{"model": "class-conditioned image diffusion model", "objective": "v", "num_classes": 9, "cond_dropout": 0.2, "head_dim": 32, "fused_qkv": true, "inner_norm": false, "width": 128, "positions": "rope", "eps": 1e-10, "grad_clip": 5.0, "steps": 31800, "decay_fraction": 0.3, "final_lr_fraction": 0.05, "warmup_steps": 6360}
Rows from block 3 of a small class-conditioned image diffusion model, named by matrix and row number. Rows with one number belong to one neuron. Each number is 128 + 24 x the weight over its row's rms, rounded and kept within 0 to 255. All counts start at 0. Numbers have three digits each.
After each neuron's rows are labels from the 100 images, of 14848 (inputs lightly noised), where the neuron reaches its highest value: "colour at peak" is the nearest of a few named colours to the mean colour under the peak; "strongest on" is what is common among them. Only what is clearly more common there than usual is listed. The data: stained colorectal tissue patches (NCT-CRC-HE-100K). In brackets: how many of the 100.
# fc1: MLP up (model.blocks.3.mlp.fc1.weight, 512x128), inputs 0-127
# fc2: MLP down (model.blocks.3.mlp.fc2.weight, 128x512, transposed), outputs 0-127

fc1.383:125140097121125107141120094131112101117126132101127108079143150123146157131144151125148149140098132088089103172178112115154127133179133091137137091118150134109120117139164113136077134169128136141122149123152110141113095140132107123100091131119116134101128076085157138166145131161134100134121087117163111150116118198160145158102159123131107127145158097171146141115143150154108085092103
fc2.383:138113095124094109153183149104173125182147094151149138130104083156133139143113144125121107089109125137109140094107145080106135123182113135152125181108124151167103123106124123151128131120147130132128151105167146142090173089090149102118137170139146131125119127136140176157152137105100125131145095128149116104155146075137148147130179114128157154117127162100135131105135133145142103099148
colour at peak: grey (46)
strongest on: tissue: mucus (31)

fc1.198:091113115150119137153121129173137130080164145136139106121103142144114115148132117155156162130176136145138102127117078138120167140125131133138088118144135153140153120157108129147139117133148113178152090119112141114087098132127128107142130072085162122107118088097134147115157141124165123161078131103137143126120067148146160122114109100155168121087082134188136090140122136100141136147120
fc2.198:102153145131140161125116135158108091126110142130101119101150117084066130145088135154136125127094094108121123185162167161090114128083136123120161162127143118105132137142127170127099115121113083106159139127138095149170115133114119131152135147150116126134151129148148178152180148144120160117115109117099122131135104130135116137135157153131080125120072156170091168138151142089157129127138
colour at peak: grey (70)
strongest on: tissue: debris (43)

fc1.34:134155122140150118098124089105142111092112124106149142093144108109146142104110131143135088164168134123150130104131150137151112109113149134121131105177128156131127116141088125152115112116127115104114103100166180205131140110119089121094109140091116116098177134084141140118084126149166104142139163116124125139135128161138068082123175117145116108141135156151133143124116097133130176085115
fc2.34:127119175106138145125117127126130156080153143142119110148155140116121107130134101096124129163091140152146130166127107107182129146121149130114141128137175107101146145114158136105123133111116139151069129139118155113124092178140146113155150151118133128103144151128138134116146172153212112111125117136111150138088151142139131153087133142121150188154173102153112129144120131152078125192126
colour at peak: grey (47)
strongest on: tissue: cancer-associated stroma (55); tissue: smooth muscle (37)

fc1.6:123132124114073157142157090088108086087145083121151134096084094183159136120147125141126102113159130133119126082107119112108137145119153119106163124142140172124064149106141116103098056110139142111156129101128120132145145116087108104126143127127111148136116116127149152151133158064125114132100161117138101139138118136078138139135120136147118127093129103122132095148105093150152136124101
fc2.6:124137104140146135112133098152124117132134117122102119151117143137105131141152143114131140134099174081147140181232103133131119189154122119140111123124120107142103069169135139153120172103128120136081125117127151140092126122165116103111119127121142112144130158187114111138140165104135128131142060124116144108178131090119139113130144132147127128125137078115104143142145124153155098132114
colour at peak: white (82)
strongest on: tissue: adipose tissue (32)

fc1.210:151133120131120136142144116172089135177119103133137093107121109156121134120088152172126134114121121114094099121095082176110146213166123130147117121141122154132142123140150116112114164142126175124128138122162114154110139106110093121086145134110130057128096139120139137113085130141178142129111115114130129139146139149127153135115139139122091162102124141114139117132063151168171109122101
fc2.210:125114145139132113135149125175126142131168121126063238148148121146126147136142111111141119123092141124134147087071137153205174113120102141097116153126125108101109121150105136107111103143122074127125136117121144133166101168182135121130131122128134133131129121112152112073125094129121107142122104126125079098132110134102110126129111138133125101099114148135120134135126109112146100139126
colour at peak: white (82)
strongest on: tissue: adipose tissue (55)

fc1.212:097147112138114117105153112074122158164096176117129096102114069123097111102076177087164134172129132114091119122160155111153129119134153103142129115119150134144135095149115097156211149130144110136098117128106138102134130126134122113080137105084126120098129105126100147125105068160119122119134083117120133124134101137145108124113129119125128119105140136135101169104115098112134145135099
fc2.212:131123163132123113122116121090113076128115110140132134118127178112073147151160155154109133162115113128149142131144077123126075134087149128140144148155080111111156086196154127107067166135141120108103130149134134094146130121092122099117129109137138119147146136133076167108122172096126144148166110134139157142137128115129141126128086167143144100115106113128122111101126092079153131125128
colour at peak: grey (63)
strongest on: tissue: mucus (66)

fc1.350:181108125107097137120166107112109111118125139115140131071137160151141153098136123160150160124098143111119126125089102146138145181179126109122084150085140143119138121139108125175116139120137118155107111140121104135120140145117116117128174122096119074130107151088142128104145101133143165087118083124147127172118144118165152163108137109149152143086130150084157159109087174126136140103129
fc2.350:134152143111142134120157116109115143129127134119125140166091099126157065136133149117142110148126114151147147150163167164124088165119137128136172139090171085078137140137122134093116120113106122141159131116139157139148121128109152136150046107142135045125136147121143138134119124163116158146120119131153137120164175107127128114117160145099135136138116101113080141096155149118145176130153
colour at peak: grey (75)
strongest on: tissue: lymphocytes (53)

fc1.494:099156119143144138089107117105123172125153139100149128128107134166138131098114145136167181108152150178115134118152102132128137140083098131111076132131123135152142097176138129160159140141131096153108093105123151114089132128125118094123112107094098151139111089104138166121107128135155065147153139146161146132127131129104141081163144114167118141096114142110102081153138094080122120106142
fc2.494:089116121127135131103101107168137115128128127095132133099128146121105118136123156127112079093119135092151126121168163112113138135123136098129193162120119120156155130169154123119108123131124120111116169099113119145123137119147104124127152147142165143080182096096150172108164130148109075092162136080121128131120102116133120157175152156112170149149110118133127120102140150061125121152170
colour at peak: grey (67)
strongest on: tissue: debris (58)

fc1.164:054132164124117125075108134152114133131130131126141139118094137148122150109095170170115174102152156122117152104123091135159122140186169157148115148108141122109141152151133117117110096100141128121143107107151122144131124139077131141112132115070133127150106114115172155119130117121136073184116099137118150126126118122131130133194131122116114156094119148156127125117130083119095174158135
fc2.164:090133158120111101166038104122106147121147176137131130175177108144173146096167130084121137122132135119105110102128107142099151162140132146099110114098114120146139119146120109144127115147134123129149148167138148130131142119167126119145108125159135129140113140133090132144139095072117113143118113194161116096117122098133123124088143124126128124108145116136135142142113057172128158106100
colour at peak: white (98)
strongest on: tissue: adipose tissue (53)

fc1.246:143117120079130115159146109120131165145087116152152141152140162112133130145128119180128105111142131157103153155159142108137142111128110166103164163141141131118089114123133082116117127178193120128093085122138105157147121139125158115150150135129082137115098121092080122080138151160118103127110121150121100172131099104109143131103147114083158160094161156152157130123111149151134149144102
fc2.246:146162138092072096158158129101096092083095128153116138090121116140139128113132129103157119117128127114108142126139130121135117119099136104140103102148124089119132142111122179124124165065070120118108164091118123182122140149108092115132102136113174142152134117137069139138149127110135088138090127100106094086116101119130114154092120139161109132112155103122170115157148133128142166133116
colour at peak: grey (65)
strongest on: tissue: lymphocytes (53)

fc1.230:130130110137129141142151115138170132177136105116121149101120099146090135146093161143140150127153142103177056102131124138133117149117129104163131105090157135129115127166154115129100131133150124120146137147112136152156108141157113094077156098147136022172122157149114152141114123154126095152135111122119112121115124132118130134134130096158099113098144132138108121099130177154153150088146
fc2.230:104167131108127165102118126148138139146128113114131218126191091163128127133090092141130151142122152095142094115080137096125118124121127112094124162125102156120159123160096151143134119113137105123121133100138140123141133181165128102149112133162149213152101131124138117124120110131162138124116109129144146141147136107102179151120133100107113120103131168111084118148104095126140124128110
colour at peak: white (74)
strongest on: tissue: adipose tissue (42); tissue: mucus (30)

fc1.399:101118141114109092099095122110155123122152114109130128104137166172139110105111173097105123118134143117139125122152080112120108137128157102060163104113150111170097163063136108111099134105131138113120146127097145163148101135123107106139130079120116125129105137119151155111130104138137176138129127096168153158147124126183100130124171136130122131118150095123107114140153081160113112134069
fc2.399:093103095126150116120133133092151109073158090132168155134100102115138134123148165106182144106149134142124106133111125198170099145120155125139136140121166157087205176028139139137135128113125153154152140130136104143113106121106135112136119124136122131119131135194115137156131144112118143138129150146151156115138148141158118131129160114115139142138140112136131114107131130142115153134118
colour at peak: pink (85)
strongest on: tissue: tumour epithelium (80)

fc1.382:122112135127113129174150093118124172111131139109144129120124170119158066163123090114148096157131109161107105155121131152128142123128118126115128179124123133140146110125122101135116110119117115148117152120168130128113099136120141103125126141111139126102125169090189140151172109105112126121120094158149086175111094098124120129157145105142134114118146148072130124069168117150048105119156
fc2.382:141130110127147121168127100124131087141122096119138156121083140133162192108159119134142158179137114101119133136124122137116123135116152140120119101139139111137126139103118149132107124151124110158134115116079136120130145114111122132136125100167092112155125138106200143153167130140125128125128125119138069090111091112110103127165134127122149135172133090070108134139108118164037136133176
colour at peak: grey (73)
strongest on: tissue: lymphocytes (87)

fc1.414:106107119131119118166145124133146128173127125101139074119151103095163124179094105130103089145105119130141091108125091127123145137109150108148151106136134141104101139133093085133133116113141138096125148102125143116113111127139122129142138129089130143080148109152185146131136105121137175144107145131100112131113116104131126089178160141174067120101150103096101134104139117164066178110118
fc2.414:119100120147150123080147147142094178083143169104131161135151119148122101105170087070123136092136132117136192121155149122114127096133116142136133173132124109146141138136089118138128164146118117142141130101141117125102116101110140125124103121085148165123144148082092130130120145122115127148120145142121147162115161101128130118125190118166112178079115161133108109123117161116143153160078
colour at peak: white (77)
strongest on: tissue: adipose tissue (34)

fc1.501:162135084106121153100151081105137127105113138129134122112159110163133129093064113118157099115111135129108124138152130082137133123149132111132086140111123142154138111126095108147134124145132096110133122128091160160170130152141113128120134124110095149099132135147123158089157116113141134153118140104134159120110096104120117119163108100123120156101123138130030150118168121100194178141102
fc2.501:112140095139139097126129136086116137115137112147107133107134126117123129094155151121108132133150098143128166135142105136114144132140080153108138170143075177123104126137097111107091102131105130136139137153147148128143096164152173132091131105142149160123153126101113158090160123118129118147128127139130163112137117120163087116130067158150110139112112136151155179102136109068166049133100
colour at peak: pink (74)
strongest on: tissue: smooth muscle (38)

fc1.310:118172117141138121139129149154185138125105154101133138089152143111130112125151131096138117116149114114136129159135073097127104142151135144167118120110114145115054150135160112159052133167136144142136118089122105148120145101145123124143131102111112106151139120118166136178133138088137111119085143165178133143122108158126108123120145051130146107134145121093116101107114125150115162140106
fc2.310:134174143118123067141121157174126120115136106145164133089100139148112138096123125113106119116143099141110112092129127100117147120153135127079126129128098132144211159124128133105222112141101125113095120163129156136110090162158134122152116130123115087096120147114112132156170165125091101130122106134129139172135123144116158125129162098132133131103130107133132156118135157093114147150109
colour at peak: white (85)
strongest on: tissue: mucus (74)

fc1.79:146154139143122150189122092105162119147114106124135134123159143153121136118127120084131133098155135133085112124118115127148135095129172165131155116150133159148134147124119133170153100123116111135126117145132153171117124101123114129127163119066080123085186112150093148144102106109104083097153129130179173145115117160122123059113110150140114097143113143133091138102124096134108146140099
fc2.79:132121093106069133118086135119088135154164140135139113148116119121156110114101169132136152143137073150126103130142153162121135081144152150161122141120133122146114146139133120125111189161131128163076142138137078133136132179108138136095156116144124137128110079099146131195114163130120114111098113166168099136127113113124145123135125165102139146125139132143072142107085149104150159122119
colour at peak: grey (46)
strongest on: tissue: cancer-associated stroma (61)

fc1.500:096179153133146128095112150138133141187114159118126127130088126140135137149182127095124169131105138153109114144114128092139101111125169115133169142097124125097102135131086102160045086103159113138093150130120118148138155138116160134124123149098157104119169113121140141137150178131122116148098102143135119146076125142140111096127149069123145123145134128115123130112148168105164141128114
fc2.500:115117186137119119107167138123125103139095135117133128098161121117135129130101157164123134159138146163116132085151123113113122135105108116166137126139050136168191125145106122115199133106112130131085130131140084136162093178165121093119132163169113115128125133144133125135173109081174111123112109134142147155104135137136122109127121095101162095125135142106132137122144162092133136123110
colour at peak: white (74)
strongest on: tissue: mucus (75)

fc1.115:119134137127083134113153121105129141134163142170133137122097150153150106150110103108121159078105159146122126112126076113136167129165181128132117141131179132101115134101134110133123118105137130122093145164135138125116114110118144135150162076136142131114106126130117147131110097092085149111086087132131113164133081133057170141162101119117126105080117131104094121143122108108177152145097
fc2.115:134135169118135141124130122131139133099154133138130117164157119126121089160143105106101137111113148139125134122116124057109123149113140143105126108132160128132125125128168139134130128138131096112072133134132127111147151134118139116183162138122143112125147132146133141122158191155223142136141068151130139124117145126150116144114114121119142237162138155135104143153130109140096138152107
colour at peak: white (87)
strongest on: tissue: adipose tissue (43)

fc1.402:131178128135120109111168130131112173120125154113156108141089162125122112124160131135155128117104155111062126162145132115170082121161156103118150174134177110144105131133103088161059116108186130156125162113131119094127117143094126125111111104121143096149110132081150124087146159154122122129082098122148141156105111157093149144145158100115125151144140129141126138128151135128131133135106
fc2.402:114118104125106134131143112109120119156101149130124136160127119116154100122147127107129102148144153147120092101127118147055125151110131130065144125148142157142255133108099132129129167106143115101121126147128167128127126071106114122128142136133110167146128146139132111145140158127108106134124122142137116086099118146115097124104140114125136126162107138121145134109125141124102091125153
colour at peak: grey (80)
strongest on: tissue: tumour epithelium (67); tissue: lymphocytes (27)

fc1.359:146099160129113119126152131103093125168085123131140074106065106126102127130087148136100143132128131133208145124141112124132123124112153106125108085116098092080181141103125106135117111145117139115141113135111128156124124124101132085135168141125141150122153138146090181121155136124148139184115116112121095136090105148161137105164148132141120139124131133130085113116090148153153160093150
fc2.359:129159198125125147134138143063153137096145110133092126135163149094118140119142135117194121140109133132197164161151119126120133121092121123152117188135113084139046121125124126109136128135127107163130127135124132160151151128188125148104120125118121130113125130065121116070154102129130123131134093128124112144144123131117121124130140101112123126111133069139104159120135138115129145142137
colour at peak: pink (68)
strongest on: tissue: normal colon mucosa (80)

fc1.312:144072158150114113122185121183117132103111126137118145117178123143151135135085101126152127137108142127119167114114132113163153127117141137096128138157144153123167152160130144168116140152114092196091128138121168172175109129062141118117125119105145154105143115127148143097115151103125130142104128116178117142157098154124166107151104139144153176142125154108141127129103112101146131144119
fc2.312:136083193137127114120156113189159155120111119135167119119097168120164114131106114152103123130140124132121128066155135117128124129124107126160113153135119098073099097152130120135175155142127173094124118138118143195126106140176123159114142128129127153131113109129173156107101079161171132121133171137134096109176123122152097123124077128108131131127129124134164144130116139114134133123124
colour at peak: pink (66)
strongest on: tissue: cancer-associated stroma (32)

fc1.478:151172144119102124104128123080142164122122130168155129088148109115141111124096108132141138094099180114144120091142153115157083142091175149099111109086142158124108103127092161132152136114152105112118123118150169177140133105131121122132121107136088140138172108089108150118099109122093130102132127129165115121134118129118094162132146129152118089138186156134107121104181104141110150088120
fc2.478:141118147129137141139135111113161133085105126161123130105124132163128131116131136155111089097124162158154153137147077103125144119147073089123143143075153106110125126168118068153095124142131141153122120098089154155110110160152125132121155147130158124119123130064133159083101106114127139139137119100121100160099139109125107086127101162117148091096179111126131131124116062139121137124160
colour at peak: grey (56)
strongest on: tissue: cancer-associated stroma (51); tissue: smooth muscle (37)

fc1.47:135115139203146141149101085103119123114147108103140103112148106131161099131122073121142120145143133171096096140153172118126135158128109181118083155107110114110120114095118086153113109129138129149133132146159124142140119107134113120115158088129159117103098109100148135148148138091110107100093113181152073111145117103176096154149156113169114149135135133093095126125135131101104130145143
fc2.47:151143121171123148137111108089152137147154157128084083143097166126140154147147106132125131131111116091105128145132110096116111136120131100145163117126130112143121129175131173118105090140119038123179114125104150148126141139099122139113094149117112107148145109101151124121166168135138137142104113082162076134117148132146147102164120126086177142123143095118163113134085107125117135105150
colour at peak: grey (65)
strongest on: tissue: lymphocytes (51)

fc1.17:092165138174124123125086125118106122150141122102126117142137140171105164122085141117117145135101133121129174141166117107140065136070115101111142147107141135141123175136117117092119134143114119138082181153172130126136108124101100117123131147119142127140148161110148139138111098162155140129110131102142149188120132104162094132141117133106125126137161142158076096126087064155118151118107
fc2.17:109170153143094112124104126116114082102150100156144134089128129107104094105138154099155149113151131099121092149109156127113179124093119108115127090130141111107115141109138206115137143108080133110124133144135116158130151161129110115149105097085126132115115155155112144165160156113115147097142174094067139113141138119127138141122125113141120130069101109150141154125146074142121153132159
colour at peak: pink (91)
strongest on: tissue: smooth muscle (37); tissue: cancer-associated stroma (27)

fc1.168:102128126159130117113136136127166151118062184117139147147082157087121118124142107138125120132174174139149147141150113191110107129117128134115146118138157114195124153125148151146129152113129147151121112133147156164081103121085104102154117100119130098153119130124123138116071109139124126125127144143168143154164101130125114146109127154113150102155107100137119185090116127144107183134128
fc2.168:113103057140127114132153097145122118112101092114139141165125123117132109137170158136168129144101100111191088151199094174136120141112107125071136106130136152102093132133128151152099170114099128109088117110128119133162117129164135172140132119100117140135150146174087132127085133128109127140133101128126150102127123140104121100135116143150119111150129103122105160100102096145142104091134
colour at peak: grey (58)
strongest on: tissue: tumour epithelium (40); tissue: debris (33)

fc1.474:108126126127106145162123096118113119147124115097143132156074120142139158135144133175120101098180126124106111123118085111132151135162156141145125142186130147134142147137100092088108073125125118133137147107147143135122115135090096113110129092103166123115116164132150152128147142125157170171071110098120137148129103135115138132141118113132150174097102130172106116138103126144161168179075
fc2.474:093122132148113129096127138143152128125133118129135118137159145112197091082128128048095125128161181135155132112119115099106106077164150121111132111129153110125095153148058077139161120132109141127145140122123138124119114127118120126116115120107100110105117105115103141076135147103104093132133134182173145136129153103106112122132116111099133115157138104127098164131078109154101140132120
colour at peak: white (95)
strongest on: tissue: adipose tissue (35)

fc1.469:095157160136119142138154136094131152109116136136163135122134101104099106101089099072186116189152136147139096138113152166140131126118138198148112154119151144111147071138140114146132140114112127146101110177074111109130101128136109110099137096088123138159166129111113128144115143125121097139147142143129121104103093161127136139120129124150171110126151128125101171097156132085132141118098
fc2.469:102121138140147135105109105136129177098122151130152124115123149185112118110170135178105126162102133101156145131154100148150118112054112157115064116112095147113138087135125110127145143161117142118144105137105109110139140137106089118105135142158125121133127124148076139158133113160114123116100172120154131134110084117111139165102111167123124094155109091123102098127126093132126146094183
colour at peak: grey (50); brown (48)
strongest on: tissue: debris (29)

fc1.204:096148107150112105109163131093114114110139164148134188163135169107129167147101096129137102115102139127144135105155099163156113098133165107137135126135185096116088126105122096139102135120158177143167115135125088131115112149081100126110141111114107134125125132138156142133134121115138175139106061153098142147160122132123155129144075135148144157134140092135106135126113103139131192122121
fc2.204:159129142117112129130137136178133135132129100130107032115129094131113123147108114122142102083100134126119102112129140118068126106078140132112108102139127169119195144124151153132134131132151100042130098124120172149169151100181130153108126125121134100133136120147176099110096123144102150132151100104115120139120164129109123136133116141093108148100139133138142123117131141126124160142130
colour at peak: white (57)
strongest on: tissue: adipose tissue (35)

fc1.471:107162077133117171122154114109091141068087140118149103121131100131148105116132115116127129128127123136126133107145130142105105157076117129109122145117078133155048169084123115142135153151149126112123145120136093145100143183163096122096127106118119114138130125076174130123168134122108103132109142147131134150163122153112125148111128142132152087104116052118143108149153128139105129141134
fc2.471:133090136133113158135141128121158128161118146124149128135105198159129134125139126157129125154130119108172162035156119123140152157082119119111124167120107157105202167121114141141145165115122145094107114121130144164109092083096136202115132137124127145123118123128125123150159089117101112131116147110112123121147134142127131122118104133130127093144128171102133140149133184141142136119135
colour at peak: white (62)
strongest on: tissue: adipose tissue (64)

fc1.422:113090124114148127125114148133136120110106106103143125152102155136115131106135135130142131128115113183141103132132114123123144101132117128114072149110131140112161128115143129111152125141122109148109170146161190119111134175120129051124134156119093154134148137087084165105106130144123135130124090130120162135069060075132107143134148131177101093087132125143127171138100133112109107090123
fc2.422:138064142144130136126115111114114094140115111134169128152162098126123127099133133130138165122129119162117109089106137128161119112136144125167099121137101134154114128150091128135141124123135152154094167122170077081146115128147161111162136132108112133132143117141134116142126098106105133161158069138128121147133188146147133159126110110164125107125126094114120023162081120132136127102116
colour at peak: grey (56)
strongest on: tissue: debris (27)

fc1.145:119119133107164119100124114111158104158121126133146120125128144140174142125166146116147171109102136152123151141121146129139133139145143110085138146111167132115082097223116122158109119146118129127144156151096140118107132130143113095114187094101148146088136184089156132083141131157121156104133106132102104162134166119137141163146122106113144159143138137141132111112106166139100127150183
fc2.145:121149125117092129093129108139068164185102165130126126154110131131158118117113125161121098111126119090175126115134125091130105142153121142140140128114160116118153142136121121093134112099145136117076108114167125083117123135128164131104039175140112103175090185118128111104144132132088141156137125126113116125147154101117139109161123138143117139103121129133130100152149117123108127133194
colour at peak: grey (75)
strongest on: tissue: lymphocytes (80)

fc1.0:128065101147129157126127141129138157151182142132126160119165140166150118131116177143128130150144123107125127172175159092148133132148094126108112138148196167110126110129105131136073112150164152072123141124138112158130110137105122112115144129123151152114133134096165130101077160140108107096136113119131154127160153115100126146153137056152141132131159134145116092149141141132146112147115
fc2.0:154072116116131186139090150128133171109150144131126138148152099104146155106136194090172137129124103127170128204099148122141147139129140128144131132138155109121089135109105131119164128148120111196137137130119123170093144073082115174128099112120107152109122140154124105101131133132118120129113130146116118143159127130128105125157159082102155122126157162139137149152131122155120130140141
colour at peak: white (74)
strongest on: tissue: normal colon mucosa (45)

fc1.94:110141137122132128116135105135146134114154105106139125097178141144119134133171115160142142088115144118104131153100113170104126160162150136087110125124113122137157109134127092138125119179139140151070156145125142130072100149147117089103146108136105144116096194094143145108126137147155162126127040170125155173139162131129095148136121108100133116143123110148118158102102107119105128126108
fc2.94:114139114117112102108135114155122124143136125117147110156101148116134117121065118129125105117142139138132130124120140174200096156153129116175159122105140141116132117156162123107124147084126166130110125152127135109054117107082118150142088139132153130144165188160139123093109104119147182146095076106118134113144157165156149111146087121125128123118130107158114122127149131122092138095165
colour at peak: white (66)
strongest on: tissue: adipose tissue (26)

fc1.503:180121131064094146126140075123119148133116113103144138127076127144169169120148156151118125095089123098101123116134086104127105128153186125143139129136136148131148148138123117104101079119152111134138167101195134128132140123087107115105161179136148115125128128125137153121128150121144150148109116147131140157107181144107118137136136118127109173087149128093113138122097110161162159133099
fc2.503:166154141125085132115105164100113128128147119136141130133187125103136147180091104117109127082130125110112154121122134138108108127164173133129143148147157114143097167154113148135152114156147149117169106134132102155166081149126113143150152157125132149130132133140163144089151140074150163109144127162113121164122168142119103130150141114089125101171115123112149167161056156132113125117121
colour at peak: white (94)
strongest on: tissue: adipose tissue (28)

fc1.154:158105095141158125109109115124139125122103142130152161132112152116158119134103132143128101178161118145100189130125106132144110131154113112125138133183128149121124105141111125126125142151089127144115100118162115146139171163120155108100109150117157068072173132079160125086149142145121119129130131115107140130120122180169127104092172103165123154122125150168139133111078151120111160147097
fc2.154:140128137093102130138108104118156123124144111132127123133116126139142140138135073144150151181085087112117132125133160106151147158135153144140115176164111093143121153102160134128116155088160126148157160133112171129103105110158161128111171109110128110163114154164130160137133145184139108143147126098104140129101105164185163139060172161134125157138125145165125134110145120114103147130107
colour at peak: grey (50)
strongest on: tissue: normal colon mucosa (26)

fc1.80:170107133139120150100151135143135173141143112165175137087137154122122104119124165076157146124093141089141117175170164168128088107097126123108150109101125126130156068132155143165163157096165106107111088138098149115130105161110141113128125158134132123118184118108130120099092100118115126121143121123132113090124155116122110102139137146147097086132175091126118144108108137103127114109122
fc2.80:102156100138127102120147164111121119113106121079150128127132116111123117143121109147129151112142082125138135155117146151112152173080096152162120166127096115129148107127143158111109151096139138126127066112151102121145129135120095130124108150108174131096158121153118138213124123160132153137126126131146128090129086172151150135108160149168117142107079164091112133161131114105098121173125
colour at peak: grey (48); brown (32)
strongest on: tissue: debris (33); tissue: mucus (25)

fc1.309:114127103109091161096118096125118129145123110112146104115139096144171139075180155153089115086095144121116136121117077134120146132128155133137140143143138179099134135143114116096115072098137133105163121080154136138122097125084120132102136135150136133134130102122139143162144148124115154105092080136150086122115143122099064115128150122145097123097140099164092120154110094158122159146106
fc2.309:117097087141095133134141125143135111200120128136122144157098129144134110137151153167141118163112134130170137135084107127105136126125102119131127079132127142115132064118116140121098105103123132136151117137139128134164135149165129110115134135143115127129102139167143105140223089138170140120129069113132141108116124151134122142129096139085132081167129096133099090114118099126131179109164
colour at peak: white (63)
strongest on: tissue: adipose tissue (37)

fc1.252:148108132096130125131117163102122088107154104199153111098170118098121126161119106128196104176146125176128108125139130111154117138130113140135141134094139110117160088103079103201131132178148113136120108159128140110148139114139110120099130119100115126112108139119168141122121153135109151176140118152138170152110114139120125122156125126140141097139118125119120160123149142079137170094095
fc2.252:080094088089140116111154139119095143140128156090122132152116149169080139104104093086112099153100118127143099098117148085115145175132111173135121162138131113100110100132136160147134138144111140099153094126163121145114154119101129124090109113142152150128103124136133151129103119090167123167110129147127175124060166137130084146142102157114133136089143101130134119118121127146121168147150
colour at peak: grey (45); brown (40)
strongest on: tissue: smooth muscle (39)

fc1.205:114140088136120148139155106118151154141154117134147157147121096141141163153141123150110109088119131123120111110111096111106128139159169140142149056156137171109128140140165099114111089126162130125177160146135101126132113157058083128123136101129141141139106145116139154138155152086125132154107118117132106164120119137098160141153085148124140181107135094140094118125112083161162145146094
fc2.205:118125099134125143136115141139085105131143089123144108094118177161134125112130171168114145147116083108105094138175149151099154129083126111122108185102098107111106067119150120127112134108123127126163122134128183138137108105167125146069109116155131091116098066170138113135121139092128115132142143114122099136149128138106167119118180135138131120100116123125147119108159142151132088105133
colour at peak: white (76)
strongest on: tissue: tumour epithelium (50)